A small image super-resolution model, trained from scratch: 12400 steps.
Rows from block 10 of a small image super-resolution model, named by matrix and row number. Rows with one number belong to one channel. Each number is 128 + 24 x the weight over its row's rms, rounded and kept within 0 to 255. All counts start at 0.
After each channel's rows are labels from the 100 images, of 14848, where the channel reaches its highest value: "patch colour" is the nearest of a few named colours to the mean colour under the peak. Only what is clearly more common there than usual is listed. The data: photos of plants, animals and fungi (iNaturalist).
# convs1: 3x3 conv (model.decb.1.0.convs.1.weight, 64x64x3x3, each kernel summed), inputs 0-63
# convs2: expand pointwise conv (model.decb.1.0.convs.2.weight, 128x64x1x1, transposed), outputs 0-127

convs1.15 [191  75 132 135  95  96 126 162 120 136  99  97  96 119 137 130 107 124 126 131 159  99 132 122 132 111 144  92 126 115 121 143 144  83 222 132 128 138 139 150 127 120 121 132 124 102 133 137 158  95 139 105 130 131 118 136 139 147 120 115 117 149 150 171]
convs2.15 [ 99 116 103 119 135 110  87 142 120 119 102 167 149 120 127 122 100 169 159 132 206  91 113 142  81 167 117 119  88 131 155 107 146  79 165 135 148 116 109 133  99 106 139 138 131 138 123 139 117 117 149 101 146 130 102 125 121 127 151 155  79 137 169 138 112 176 125 133 101 118  90 153 129 147 123 151 141 124  73 139 140 114 135 118 118 131 121 140 130 126 137  96 123 110 121 126 126 155 140 174 115 146 132 136 135 116 165 109 132 183 106 154 139 175 133 138  85 126 109 144 138  89 162  74 106 154 116 143]
patch colour: black

convs1.38 [ 92 133 129 110 121 138 103 123 130  78 114 132 109 168 169 172 148 118  81 125 127 124 111 139 113 141 102 118 175 132 107 141 126 151  78 111 124  67 157 119 106 126 151 118 120 138 113 153 109  80 103 180 166 130 120 123 120 126 136 139 127 126 132  97]
convs2.38 [151 153  40 149 170 134 144 102 137 122  95 144 126 124 127 152 111 132 162 117  96 163 114 142 163 133 143 158 139 128  95 116 149 122 132 126 142 120 128  98 128 150 119 121 101 146 166  82 158 115 143 134 128 114 154 160 139 116 151 132 155 128 121  84 113 126 104  92 132 188 123 101 120 160 102  95  97 127 144 176 158 133 103 142 148  98 118  93 124 138 116 117 123 205 119 137 128 105 128 130 131 151 152 103 127 100 119 120 121 103  96 120  96 111  83  91 135 165 120 160 118 100 115 118 143 139 107 138]
patch colour: white

convs1.28 [ 93  81 161 135 154 158 122 126 108 113 129 152 116 143 138  69 122 131 131 110 105 107 114 116 108 137 196  92 131 134 155 138 154 156 142  97 129 132 114 141 132 126 151 133  82 183 134 105 130  93 114 158 129 103 109 146 101 168  95 139 120 133 129 123]
convs2.28 [144 154 123 130 122 149 108 102 108 157 105 117 109 131 114 156  94 160 153  97 146 119 135 118 131  86 136  93  82 107 113 130 124  84 118 116  95 147 110 119 143 131 141 141 108  69 113 147 133 131 108 141 120 116 117 206 113 119 130 152 140 105 138 131 115 115 175 107 124 141 119 101 123 116 162 141 149 101 108  93 144 188 118 150 118 155 112 117 141 150 156 140 104 123  93 187 132 114 111 143 117 156 146 145 183 146 159 169 121 131 144 165  84 156 118 131 170 121  97 159 145  96 143 139 136 158 123 120]
patch colour: grey

convs1.11 [194 107 120  72 101 172  94 124  96 132 140 150 129 150 172 130 135  98 130 145 113 143 122 135  94 127  69 150 159 155 122 116 136 128 110 114  71 138 149 133 131 152 123 104 153  98 108 109 140 116  94 112 114 108 121 142 115 131 109 107 135 133 113 107]
convs2.11 [133 185 140 126 116 150 117 130  87 122 155 140 113 126 129 130 181 114  40 111 114 135 121  98 118 140 150 125 100 113 136 112 126 168 171 138 114 130 153 121 149 122 136 144 130 146  99 143 149 164  55 110 109  80 137  88 124 115 117 153 156 129 116 138 181 145 107 119  90 173 179 130 140 137 103 122 159 137 120 115 124 113 105 163  97 162 163 127 110 108 151 133  79 117 132 130 129 103 147 143 160 139  94 105 131 115 117  89 126 148 126 117 104 107 120 140 151 132 132 103 132 157 111 143 133 111 119 107]
patch colour: pink; white

convs1.16 [148 137 149  93 130 151  88 153 112 151  59 112 130 111 118 130 142  82 144 142 134 144 107 148 147 149 102 140 149 126 104  96 139 151 103 152  94 123 108 167 103 170 131  84 147 130 102 102 157 119 146 126 116 102 144  98 119 143 130 130 113 169 139  88]
convs2.16 [ 91  97 135 117 106 166 138 134 143 152 101 108  91 121 169  89  85 150  98  94 120 124 137 135 127 133 108 162 145 129 137 154 129 112 138 104 162 124 134 112 114 125 126 159  99  76  90 106 150 120 107 120 127  95 112 154 133 132 120 130 134 128 108 156 130 131 115 154 159 179 119 116  51 121 129 153 159 131 106 123 138 128 163 131 116 144  87 128 109 153 140 143 119 119 127  56  85 112 144 107 143 146  95 108 111 115 156 147 140 112 136 135 195 119  95  83 150  91 134 108 155 150 150 137 120 141 121 109]
patch colour: white

convs1.41 [107 164 129 165 171 146 144 122 125 135 132 127 239  81 100  96 166 147 151 127 131 130 124 122 121 131 120 167 123 122 129 108 126 139 119 138 145 139 120 135 120 104 139 144 135 159 103 152 116 141 111 168 166 151 134 131 125 121 152 158 141 118 150 125]
convs2.41 [135 135  99 138  92 136 167  99 101 140  64 140 120 122 168 109 165 145 132 122 106 122 144 133 157 162 130  67 132 148  95 115 143 124 135 115 121 121 144 162 130 117 162 136 139 113 135 170 133 104 107 137 138 144 152 135 145 124 142 135 132 126 124 171 149 147  73 125 142 208 171 116 135 159 143 102  95 118 130 129 138 157 103  98 171 119 134  80 133 102 102  97 143 156 111 148 114 145 160 148 126 136 142 131 157  92 133 177 112 109  99 170 144 132 100  94 163 131 114 140 137 106 119 143 138 145 146 107]
patch colour: pink; white

convs1.13 [ 95 156 149 124 144 119 124 109 141 159 110 120 141 123 136 101  96 161  80 118 113 161 151 112 132 114  68 164 135 118 100 140 142  89 139 176 139 116 157 135 119 136 135 115 132 132 129 106 140 102  87 196 144  92 122  93 133 148 145 120 156  99 124 123]
convs2.13 [ 88 105  88 121 144 128 131 117 173 172 121 143 161 124 121 154 119  94 115 145 106 132 106 163  87 137 138  75  91 113 160 119 136 139 117 121 133 126 142 134 118 122 135 114  78 151 129 157 140 120 139 100 127 151 135 156 128 133 127 137 109 144 145  70  47 133 110 135 127 122 116 139 184 138 124 122  91 134 133 201 165 124 140 100 141 134 129 110 145 165 154 144 106 164  78 169 113 117 103 135 149 163 127 139 126 111 122 110 109 166 107 153 126 148 148 179 143 142 112 143 130 136 138 116 104 139 119 138]
patch colour: white; pink

convs1.35 [ 70 119 143 142 118 151 131 180 103 135 147  97 101 133 126 134 122 122 128 133 146 187  78 135 113  98 147 137 142 137  99 158 138 131  99 148 122 144  96  95 125 101 133 137 106 148 132  92 156 116 114 164 139  98 166 117 118 111 124 143 112  83  95 161]
convs2.35 [145  99 109 156 108 150 147 163 127 121 119 136 146 141 124 140 166 125 151 141 109 141 136 100 137 118 121 112 127 106 108 142 123 161  98 126  94 155 100 128 132 155 113 125  94 119 126 117 105 118 116 137 134 164 130 117 140 144  71 130 141 162 117 176  91 123 124 113 163 162 116 111 148 159  74 106  83 119 101 106 116  96 137 147 154 160 117  79 151 202  98 149 121 109 144 137 126 177 121  95 139 101 123 135 132 146  69 130 123 119 171 152 105  99 127 141 160 104 130 148 171 136 131 147 120  98 172 116]
patch colour: pink

convs1.45 [132 153  95 106 110 181 122 117 137 113 113 110 120 106 161 103 150 143 103 137 203 113  85 109 132 120 109 104 123 105 131 156 125 173 105  97 165 153 122 168 111 126  81 102 119 121 126 140 132  91 133 159 114 124 140 105  96 147 125 124 111 104 121 116]
convs2.45 [135 125 115 107 120 132 125 143 137 147 130 136 143 134 100 125 129 115 203 140 118 174 110 173 133 117 147 125  85 142  53 127 125 101 132 154 132 145 117 120 124 126 107 114  94 104 140 115 134 121 124 177 127 142 128 136 110 134 140  99 160 130 139 122 102 135 118  76 107 194  99 107 149 143 163 118 130 134 123 136 135 167 119 130 129 112 118 125 142 125 154 148 161 114 107 126 157 112 146 122 143 152 127 131 179 134 207 134 135 148 142 103 127  60 111 129 122 137 101 125 137 145 111 130 126 139  53 161]
patch colour: pink

convs1.59 [ 74 130 111 107 161 154 129 145 165 138 159 134 201  81 107 127 163 110 158 162 126 139 121 140 152 162 135 163 122 138 132 144 116 141 103 115 105 131 182  89 131 124 152 131 139 128 143 173 111 145 149 127 156 134 144 142 118 123 118 147 130 113 159 124]
convs2.59 [ 88 134  96 129 133 131 146 150 155 145 138 125 123 171  85 150 115 165 170 106 112 144  88 113 109 101 145  93  88 136  87 130 120 133 114 151 135 135 147 120 159 162 111  79 119 130 114 112 116 129 132 118 105 112 154 110 134 120 101 108 180 135 107 140 109  96  86 156  89 166  96 135 107 134 136 145 133 185 131 137 158 102 128 190  92 139  91 145 106 123 154 142 116  98 148 149  79 135 123 146 152 127 128 158 137 138 136 118 150 176 105  82 139 101 117 118 128 121 111  86 139 147 130 147 111 130  92 136]
patch colour: white

convs1.29 [117 176 102 178 171 128  88 189 133 151 162 139 176 106 117 133 129 138 113 119 134 138 160 142 138 115 148 127  98 144 148 136 137 122 123 114 120 137 129  90 107 118 126  89 144 130 115 138 130 143 175 157 134 161 127 108 150 116 127 103 101 150 169 169]
convs2.29 [ 82  86 112 121  72 162 161  99 128  95 166 138 152 113 148 103 128 158 123 109 134 131 132 111 156 117  90 175 124 100 162 101  99 129 136 136  94 118 112 121 105 130 119  93 100 144 118 146 141 164  94  94 153 130 140 121  94 145 122 130  85 120 163 129 136 163 122 108 109  48 112 109  93  71 108 171 135 128 101 168 114 128 130 111 145 133 173 113 116 138 144 146 118 144 134 137 105 106 191 139 124 134 104 110 110 121 116 122 123 138 144 110 124 106 139 155 137 107 103  92 101 140 119 123 136 128 135 140]
patch colour: white

convs1.44 [163 100 140 125 131 152 169 108 163 176 106 110 143 144 152 122 111 117 120 114 127 127 124  86 150 142 108 146 171 121 137 100 135 140  94 167 122 100 135 120 107 182  92  83  93 162 143 120 120 148 115 125 155 114 132 119 166  91 120 145 133  98 100 112]
convs2.44 [103 141 127 148 111 105 146 132 120  90 192 112 110 134 149 127 125 152  49 142 159 112 145 133 109 148  99 137 141 116 175 132 126 104 118 141  86 120 140 157 101  99 158 118 123 111 121 151 118 122 150 111 128 151 113 160 138 150 117 107  92 110 136 149 122 131 173  97  90  75 150 125 157 129 117 158 121 110 123 153 136 121 136  64 157 146 178 127 141 113 108 134 110 158 160 156 123 136  92 128 145  96 160 120 168 127 114 108 140 133 131 155  96 155 154 164 152 148 103 123 165 105 129 151 138 129 170 135]
patch colour: white

convs1.26 [119 119 139 116 148  99 152 121 164 134 131 133 120 134 101 174 147 124 162 141  95 116 152 104 106 130 147 123 117 124 133  87  99 102 162 108 150 142 157  89 148 102 140 165 147 164 154 146 140 133 130  91 167 176 132 139 147 148 146  82 150 136 171 159]
convs2.26 [106 117 140  89 107 115 162 172 136 163  89 156 151 164 117  97 154 100 126 159 150 153 127 135 116 125 155 137  91  89  93 148 139 155 120 134 110 109 122 158 147 157 163 108  92 106 122 123 113 171 132 126 128 110 157 113 116 121 147 126 118 119 158 170 124 150  79  94 165 142 173 114 124 154 110 131 156 172 118 105 140 147 149 145 138 152 119 112 144 158 145 157 135  84 135 116 162 131  84 160 133 115 117 152 137 133 100 147 127 179  80 158 105 105 103 128 134 140  83 120 123 143 139 129 117 153  84 117]
patch colour: black

convs1.48 [111 109 150  60 122 146 142 147 134 130 122  95 112 127 143 145 149  95 117  85  85 156 145 138 146 101 134 133 100 144 132 123 154 127 141 150 137 115  99 116 107 173  93  88 119 181 109 110 104 135  93 129 157 108 121  85 114 170 108 112 139 116 143 123]
convs2.48 [ 88  88 118  84 125 120 149 144 148  88 120 127 157 154 164 114 105 170 152 128 133 115 163 140  73 137 136 118 124 105 130 147 137 114 143 137  93 120 113 129 130 134 167 132 133 151 117 138 141  88 139 128 171 131 149 123 138 114 161 164 115 138 156 179 155 131 121 158 167 114 172 139 129 137 108 130 149 155 118 136 130 135 169  97 153 131 151 118 146 117 132 142 110 101 122 156 180 179 128 177 125  94 118 118 117 138 129 127 103 161 130 196 132 156 134 171 132 119  87 167 140 155 145 162 110 149 110 134]
patch colour: white

convs1.40 [ 94 138 130 118 119 145  67 121 124 137 137 128 166 166 134  78 129 136 132 139 120 137 126 138 104 149 124  77  93 116 105 145 108 143 126 150  91 146  87 106 106 170 174 125 174 138 113 123 163 117 126 100 147 109 120 120 109 158 124 163 126 124  82 136]
convs2.40 [107 181 108  83 115 122 122 126 153 111 141 116 108 127 116 148  93 126 148 154 113 107 115 133 125 129 126 122  56 116 145 103 114  79 109 132 146 139 135 192 107 107 149 137 138  44 122 146 121 149  84 150 147 112  97 149 119 114 154 133 127 142 147 102 116 135 121  63 125 125  94 131 106 153 142 144 114  89 101 155 115 147  89 141 135 110 131 108 168 117  93 142 118 128 119 130 186 135  99 156 117 184 135 118 140 139 133  96 146 151 140 155  98 123 141 128 126 127 132 112 156 142 122 165 138 147 126 113]
patch colour: grey

convs1.31 [ 98  98 178 103 107 183  79 116  92 141 112 115 135 124 144 139 135 124  92 102 115 117 131 129 141 130 103 144  97 156 145 143 128 132 141 123 109 114 131 120 117  77  85 115 115  97 133 126 135 119  96 112 152 119 101 138 139 130 105  98 207 108 131 110]
convs2.31 [102 115 125  87 125 150 175 155 110 109 114 134 143 161 145 128 145 168 102 129 141  93 155 128 108 110 136 124 107 109 170 114 121 140 124 133 120 160 126 140 161 109 159 139 118 160 119 175 124 121 146 101 165  69 120 148 132 129 136 162 109 122 139 177 139 150 143 144 128 142 185 121 146 146  89 118 119 146  76 103 123 148  96  84 172 104 165 148 149  71 118 120  98 108 157 134 146 124 140 170 118 147 126 145  93 153 123  86 117 149 119 167  90 142 156 159 153 149 115 135 134 137 141 137 145 136 107 132]
patch colour: black

convs1.34 [128 133 126 120 128  94 158 140  92 124 140 110 129 127  84 110 121 151  67 153 107 115 132 127 150  91 105 112 108 154 124 135 127 118 141 152 134 113 135 114  92 103 164 120  70 101  93 121 112 142 142 155 126 107  57 122 122 144 106 132 169 127 136  85]
convs2.34 [122 199  67 155 130 140 178 105 132 155 142 105 129 105 124  98 115 132 170 128 164 124 119 124  97 135  93 135  97  98 152 139 151 146 100 135 112 119 139 151 129 120 130 155 115 179 139 140 121 147 159 155 141 138 118 140 118 157 127  85 142 135 130 174  96 154 109 100 112 114 153 136 138 124  91  95 119 184 127 136 149 114 112 136 111 131 163 162 135  96 176 139 119 157 132 114  80 109 115 130 138 151 128 127  86 150 106 112 133 141 117 102  89 138 137 129 109 164  82 118 111 134  98 157 125  86 153 138]
patch colour: grey

convs1.17 [ 95 183  98 161 161 122 101 123 140 115 109 128 167  74  87 138 168 146 119 178 133 123 152 143 104 135 176 139 173 132 161 131 124 142 104 108 139 138 121 104 135 138 143 146 136 135 135 134 165 130 149 138 168 169 114 120 120 111 137 117 146 100 135 127]
convs2.17 [131 108 121 102 166 106 103 143  90 126 126 135 113 114  97 106 148  94 111  87 138 115 148 144 102 149 133 135 133 140 209 125 131 147 106 140 123 113  97 120 102 110 123 138 122 145 158  87 141 121 150  99 153 105  99 100 173 113 148 119 130 125 138 105 126 135 143 147 158  92 153 130 133 170  93 144 120 163 138 141 109 126 134 114 166  83 136 148 143  72 108  99 162 139 153 111 128 147 151 100 113 120 166 130 102 105 104 103 107 143 158 143 138 145 141  86 153 106 127 102 199 134 100 159 121 108 168 138]
patch colour: white

convs1.30 [181 125 112 101  94  98 141 133 170 114 106 157 114 134 158 115 125 112 133 126  74 130 101 127 114 163  90 170 148 150 107 157 116 119 113 125 104 131 114 126 132 145 103 117  76 168 142 109 125 125 133 115 137  93  91 135 129 115 109 146  71 162 134 142]
convs2.30 [133  81 112 121 137 117 130 136 132 149 111 150 128 113 139  89 131 130 161 138 135 142 137 116 135 152 152  93 121 141 126 144 135 104 145 134 100 118 121 143 150 155 147 128 173  76 132 121 138 106 125 120  95 117 126 148 133 154 124 120 145 140 125 136 116 109 115 163 167 170  88 145  81 118 141 167 156 158 136 132 122 143 151 137  87 111 115  97 139 148 174 149 140  91  64 164  92 137 129 125 135  67 178 143 101 155 132 175 128 161  99 132 115 143  71 126 138  66 106 142 147 108 155 134  99 137 122 134]
patch colour: pink