A small image super-resolution model, trained from scratch: 2.8M parameters.
Rows from block 7, named by matrix and row number. Each number is 200 + 40 x the weight over its row's rms, rounded and kept within 0 to 999. All counts start at 0. After the name is the row's rms in percent of the matrix's.
# convs1: 3x3 conv (model.mid.1.convs.1.weight, 128x128x3x3), inputs 50-59, a 3x3 kernel for each
convs1.90,116,227,131,229,193,184,183,242,197,245,142,275,220,214,166,319,129,41,89,237,216,178,228,107,195,224,168,247,126,174,269,232,201,145,165,148,195,177,233,221,214,213,190,222,193,179,178,255,230,236,250,210,212,225,179,205,251,202,216,207,243,184,168,209,148,215,221,135,213,221,146,182,130,127,236,185,166,201,307,213,191,147,173,215,150,187,179,174,241,182,192
convs1.91,098,150,207,223,121,116,224,151,132,176,271,105,354,185,152,132,231,92,368,211,208,270,187,224,162,176,179,205,269,111,230,254,178,285,247,219,281,188,202,283,215,192,221,160,160,205,173,180,225,195,201,200,206,192,159,211,221,191,205,170,158,208,149,160,196,161,213,212,190,195,216,219,224,178,167,266,169,160,283,140,229,249,208,122,177,190,178,161,282,216,181
convs1.92,091,234,171,173,253,146,193,307,232,219,154,103,254,257,106,91,224,161,176,210,165,221,159,234,244,209,186,192,212,199,204,156,167,247,157,240,196,231,200,239,203,181,150,187,165,171,162,155,184,228,174,170,204,238,172,200,186,200,162,225,211,178,186,177,275,228,199,232,217,151,218,238,262,193,282,208,189,256,244,195,109,253,209,209,180,251,133,176,205,257,216
convs1.93,109,248,207,220,211,201,186,166,198,203,162,138,175,79,228,126,187,320,204,211,169,216,214,237,147,173,199,156,224,95,261,222,162,142,184,248,157,173,185,238,129,158,206,133,168,307,168,249,189,263,234,217,153,217,191,211,203,189,177,204,229,189,169,208,214,221,186,258,203,234,253,202,236,212,165,219,137,270,196,258,269,152,169,235,240,235,82,158,160,192,209
convs1.94,089,213,256,190,165,180,167,126,214,159,264,181,153,166,213,172,242,252,122,170,171,163,176,175,301,208,209,233,159,169,203,198,234,149,317,127,212,201,191,200,165,217,122,170,118,239,188,214,226,181,190,159,241,186,229,225,226,222,196,187,191,218,191,243,156,161,165,164,266,191,210,130,140,155,112,209,190,143,130,226,166,137,192,235,155,230,239,245,294,170,236
convs1.95,112,238,148,171,254,150,164,248,197,227,167,192,295,149,59,181,198,323,170,252,121,159,218,224,203,214,162,283,189,193,166,219,258,180,174,285,170,226,200,195,255,160,144,187,172,208,196,194,200,115,173,104,217,202,168,223,204,183,224,196,192,191,159,179,182,140,170,153,140,173,174,248,182,161,152,226,158,170,204,205,201,128,211,192,204,248,205,192,173,214,215
convs1.96,087,151,205,163,129,185,210,150,251,190,222,337,354,197,248,136,144,279,264,174,204,201,148,163,188,158,210,117,203,206,181,200,198,186,246,200,128,287,209,162,207,198,299,198,229,247,181,182,222,212,214,185,211,217,187,229,185,183,203,172,187,210,206,209,220,227,213,241,189,343,150,161,250,252,308,289,177,181,138,189,218,202,243,103,212,224,203,288,247,195,155
convs1.97,118,222,188,251,162,204,134,214,84,205,184,122,99,142,156,62,183,202,138,203,146,218,232,190,240,224,190,200,206,141,231,200,233,98,169,228,202,179,207,227,161,177,142,182,144,160,161,148,159,169,220,221,203,214,216,222,198,177,226,204,182,196,194,182,196,207,214,205,214,171,228,165,182,210,169,189,167,158,151,192,155,192,195,204,229,207,168,228,228,239,249
convs1.98,093,192,170,233,262,105,203,194,264,190,214,227,306,84,461,293,245,306,237,124,144,247,202,209,215,257,205,179,211,251,178,167,132,115,232,162,191,197,199,173,207,218,203,178,221,174,209,255,209,159,209,234,217,234,210,166,226,174,191,225,211,201,190,158,150,204,194,165,227,204,255,221,181,183,199,115,165,281,126,199,219,208,263,236,179,198,179,105,192,146,198
convs1.99,089,192,223,137,179,180,169,222,170,208,140,221,331,206,167,294,193,164,297,272,197,157,218,170,171,182,177,182,211,140,184,267,239,250,224,238,251,137,217,236,135,230,225,146,183,198,210,166,193,228,198,224,165,106,196,211,209,205,192,181,236,198,191,200,212,218,236,268,172,161,232,266,257,152,275,255,253,264,254,118,270,225,185,244,282,164,209,304,220,268,216
convs1.100,102,150,171,143,180,219,173,177,144,218,317,258,260,112,254,228,196,188,143,195,158,157,197,208,209,238,189,172,220,269,265,279,232,166,297,211,221,229,272,225,191,221,272,240,206,240,246,218,239,194,178,183,222,198,211,244,202,204,209,217,231,176,195,221,252,163,211,151,123,209,204,214,231,240,182,250,200,242,188,222,151,210,180,173,164,234,135,238,187,187,299
convs1.101,107,106,201,179,251,200,189,230,221,217,116,272,271,284,121,372,232,258,297,175,214,215,192,204,214,152,137,273,222,204,234,201,169,125,186,222,231,99,164,297,235,174,296,230,220,212,178,188,227,187,224,197,200,198,185,190,220,222,216,206,189,221,195,187,184,221,239,230,228,226,94,171,144,158,290,303,294,118,193,235,242,264,244,192,235,197,173,144,190,236,176
convs1.102,100,226,217,258,188,170,187,142,143,205,158,133,255,259,125,241,178,302,181,180,204,243,164,165,229,260,164,205,193,197,235,172,289,131,148,285,148,189,196,202,215,195,281,202,170,175,195,176,204,158,184,192,206,169,192,172,197,213,196,223,202,191,201,170,165,191,209,212,201,214,211,262,168,180,170,228,222,88,199,217,276,270,219,70,265,185,204,228,151,252,220
convs1.103,097,199,240,242,233,223,183,102,239,162,210,347,205,195,309,155,207,289,142,156,228,195,222,235,165,178,201,187,299,197,177,198,165,272,94,229,237,176,210,254,178,225,230,163,136,251,166,251,215,273,152,255,208,150,184,195,211,206,185,184,238,203,208,178,239,206,202,157,288,188,243,276,179,254,212,125,197,83,260,127,197,189,140,269,203,253,179,150,236,250,204
convs1.104,092,203,184,244,191,243,143,137,163,227,219,105,259,138,162,268,228,159,180,256,246,178,254,235,224,177,239,273,243,248,207,274,198,158,252,189,217,168,256,231,195,278,138,191,149,190,266,229,154,206,225,210,213,215,226,200,226,196,234,181,210,213,232,239,185,195,151,257,225,157,174,161,195,227,135,209,178,154,78,222,181,193,193,227,221,218,204,190,219,96,316
convs1.105,102,242,192,232,249,259,245,205,267,171,189,142,185,125,206,132,352,108,186,260,144,153,180,245,178,233,205,195,131,133,181,247,190,142,232,242,226,241,188,246,161,145,188,238,178,160,186,215,177,123,239,220,176,187,188,233,199,169,208,232,214,192,182,190,209,188,166,150,159,185,215,162,153,248,178,185,136,94,173,204,171,124,214,174,173,184,256,226,157,212,229
convs1.106,088,145,219,150,235,143,245,168,161,156,116,153,259,211,39,123,223,242,149,184,209,185,240,249,231,178,211,245,180,180,298,180,269,144,201,234,289,197,125,142,197,177,142,288,253,181,287,183,235,285,190,214,212,205,202,186,185,228,213,208,185,186,161,193,217,179,244,140,155,121,255,247,220,168,174,232,186,160,127,162,207,170,179,185,163,221,191,188,225,264,152
convs1.107,102,199,211,244,189,245,155,292,181,146,223,258,70,308,222,325,185,234,234,229,253,187,257,154,203,188,178,174,155,256,202,152,210,159,211,218,180,213,193,212,159,222,200,192,163,152,180,233,163,189,300,209,221,201,209,230,181,227,191,178,201,194,192,207,232,200,196,250,150,261,190,246,265,199,206,148,155,146,265,212,216,214,231,152,196,142,152,270,215,205,205
convs1.108,095,206,114,187,192,210,157,206,173,146,95,185,76,165,138,214,218,217,116,169,165,192,247,190,239,147,282,160,222,194,222,232,198,204,240,214,214,242,231,174,227,187,230,234,119,226,193,229,210,199,205,229,203,196,214,179,154,199,178,139,209,241,206,248,144,221,188,251,184,218,236,186,129,130,74,167,204,165,208,187,270,193,229,317,226,278,215,224,270,260,270
convs1.109,087,216,189,195,196,173,132,255,223,201,157,272,229,290,176,115,146,116,210,253,243,148,179,254,179,223,221,202,187,213,267,214,174,219,179,171,264,245,172,170,178,196,269,214,173,203,191,173,218,172,235,194,236,213,171,197,199,184,204,148,206,216,155,212,195,249,191,170,275,212,185,152,149,151,133,263,244,160,241,144,43,186,186,196,222,218,215,260,236,172,166
convs1.110,107,204,148,209,172,97,208,240,195,159,121,264,115,355,362,214,131,298,196,202,162,210,163,220,175,208,195,226,210,79,182,197,236,228,133,204,241,184,161,257,192,219,218,217,274,228,182,212,171,197,173,260,194,226,212,177,181,220,173,196,221,169,203,184,222,229,188,187,264,229,182,144,195,174,182,190,239,280,249,192,257,230,173,217,246,201,309,265,212,207,229
convs1.111,124,85,155,197,187,233,195,132,277,152,179,129,151,73,194,161,181,198,178,301,151,207,176,214,119,197,212,248,151,136,206,165,226,168,146,166,256,199,171,259,198,172,236,133,189,267,167,245,187,176,195,176,161,190,173,187,206,181,206,218,184,182,213,184,199,186,146,184,162,202,191,183,193,146,181,176,203,165,152,171,183,185,186,252,186,170,177,228,225,146,246
convs1.112,113,198,170,191,119,183,266,195,272,221,329,242,260,260,150,143,185,83,147,223,124,191,191,181,259,199,252,227,221,217,252,194,205,151,211,202,261,234,172,213,190,125,256,237,201,207,221,214,192,154,232,174,229,210,212,190,243,196,238,283,174,206,235,213,214,225,238,216,244,133,183,148,217,273,264,262,206,215,127,178,110,116,234,208,201,149,171,208,217,183,222
convs1.113,103,202,90,186,226,239,213,160,223,114,153,254,172,206,152,98,164,135,108,185,147,229,225,167,208,177,218,187,209,200,204,157,250,244,111,216,213,191,174,202,126,192,283,160,163,169,178,173,216,157,238,199,196,279,194,161,190,220,197,228,204,205,227,188,173,251,185,158,228,160,214,168,167,158,188,257,191,208,109,151,241,191,184,194,216,230,188,230,225,150,122
convs1.114,088,150,248,245,181,219,232,172,94,222,159,122,93,159,104,201,199,120,230,233,155,187,188,239,193,239,173,251,211,221,164,231,127,224,153,206,151,177,156,210,213,118,229,232,160,145,167,175,169,195,236,170,196,191,218,166,128,181,182,148,183,185,182,178,207,207,193,167,214,235,171,188,192,189,246,157,125,239,280,170,148,238,205,163,123,233,162,220,162,133,163
convs1.115,089,166,201,204,165,212,269,233,210,264,184,111,195,207,230,160,267,312,198,213,233,212,250,324,202,169,251,285,217,201,105,187,232,132,208,188,124,206,221,130,142,215,123,218,263,157,225,201,147,216,198,189,188,176,204,204,188,136,209,171,188,180,198,184,229,109,173,218,236,206,185,158,193,202,185,146,241,260,86,163,241,151,295,118,196,228,222,171,267,238,174
convs1.116,099,220,165,210,309,218,156,226,226,199,266,203,217,212,334,175,106,288,135,237,172,201,242,213,289,225,239,249,301,261,220,144,274,162,149,191,126,208,222,201,175,221,190,208,271,159,148,240,203,136,258,153,188,244,182,176,206,191,181,213,214,175,147,200,179,196,193,154,199,174,190,254,170,226,143,175,179,303,174,212,173,150,160,328,165,178,265,275,225,203,222
convs1.117,114,147,187,144,213,220,228,285,161,256,171,340,64,304,324,16,265,284,79,199,221,269,142,221,301,182,208,229,148,169,95,182,213,161,167,168,157,199,177,161,205,191,139,297,174,185,202,198,184,201,210,182,179,183,162,191,184,201,182,178,199,162,195,182,173,250,240,198,229,112,202,188,207,224,164,169,205,246,129,274,141,145,209,182,242,153,222,227,278,254,164
convs1.118,099,168,237,208,165,214,149,196,224,249,233,299,175,201,187,152,123,305,197,154,199,150,242,208,197,158,147,217,147,175,206,88,139,127,188,201,134,248,147,199,220,150,209,164,217,278,227,226,131,218,228,197,188,224,219,216,179,241,190,219,227,203,191,205,167,158,232,210,180,178,232,181,201,252,176,266,186,191,242,185,180,283,181,247,120,232,249,272,224,151,145
convs1.119,095,278,242,255,159,187,203,225,221,197,244,324,131,87,177,131,184,238,205,230,288,292,148,255,280,206,195,156,117,230,133,234,172,177,198,209,259,182,250,249,297,286,243,230,174,156,161,219,191,171,225,270,220,171,176,222,219,179,176,206,183,199,249,247,159,161,182,175,95,202,217,177,204,252,183,136,185,163,194,217,130,186,217,198,249,222,259,137,153,150,216
convs1.120,100,225,168,242,265,247,197,209,174,167,265,123,126,202,244,242,205,187,312,193,146,238,200,168,230,208,120,210,288,247,179,212,201,133,163,186,194,221,183,153,212,270,242,175,229,192,175,210,192,247,205,181,203,211,220,208,198,196,195,226,163,183,181,208,159,172,213,217,203,216,208,170,244,204,228,122,277,180,145,244,257,224,202,190,193,165,186,263,142,248,160
convs1.121,090,168,89,130,246,120,198,156,243,107,188,188,216,278,328,12,126,89,281,248,156,240,244,160,189,168,222,190,236,224,212,210,177,243,192,257,179,230,299,244,121,137,180,155,204,244,213,180,177,190,205,186,175,211,186,188,249,210,185,210,171,192,223,154,191,244,231,206,278,187,301,172,202,197,163,280,203,213,283,194,253,208,191,203,233,177,216,220,221,258,217
convs1.122,091,187,206,260,174,174,193,136,250,245,141,122,134,179,253,210,223,161,280,131,207,171,210,237,223,171,233,190,196,124,187,241,175,174,223,176,245,235,194,215,220,120,158,171,256,132,161,159,231,194,220,152,151,185,179,177,198,205,227,145,182,220,233,192,205,166,194,177,139,237,187,232,212,193,163,153,100,162,146,199,180,226,243,162,179,275,221,101,216,208,173
convs1.123,087,192,162,232,182,249,163,244,205,177,296,247,176,239,310,181,207,276,195,215,211,191,175,188,156,147,160,196,189,285,232,231,113,287,182,226,199,135,219,173,167,198,256,204,171,234,158,208,181,178,148,136,202,172,209,138,186,205,166,181,162,176,166,180,199,157,183,201,214,154,193,156,90,148,228,179,130,157,131,271,262,99,155,276,243,127,174,169,133,132,137
convs1.124,114,210,269,271,156,175,182,242,201,149,187,234,137,276,199,87,199,99,161,198,224,220,205,168,252,254,185,177,170,235,284,193,245,80,207,220,141,246,161,204,109,282,151,267,221,270,198,219,205,195,196,107,168,158,203,194,169,227,198,238,173,205,220,201,216,200,176,315,237,220,185,110,174,221,156,168,264,209,120,222,124,128,154,197,277,169,169,162,277,225,251
convs1.125,111,211,282,259,183,143,214,215,198,138,148,166,142,191,443,58,154,174,84,258,226,279,190,151,209,168,170,238,227,196,246,159,281,112,127,220,195,234,204,250,181,135,202,172,195,268,210,216,205,194,239,182,182,176,176,192,193,194,206,179,226,178,171,149,181,205,197,205,238,195,236,229,181,185,226,230,138,254,85,162,210,160,206,236,171,215,229,214,178,191,224
convs1.126,105,159,179,153,166,205,256,206,198,242,133,234,274,191,292,255,277,256,202,271,205,180,166,178,166,187,206,227,205,180,119,337,365,278,186,185,205,204,244,197,148,226,235,195,198,233,269,226,207,202,189,191,156,200,207,198,200,202,193,193,168,196,182,201,241,187,182,242,227,240,179,202,187,206,200,195,159,258,234,219,219,262,186,101,197,213,197,152,145,110,192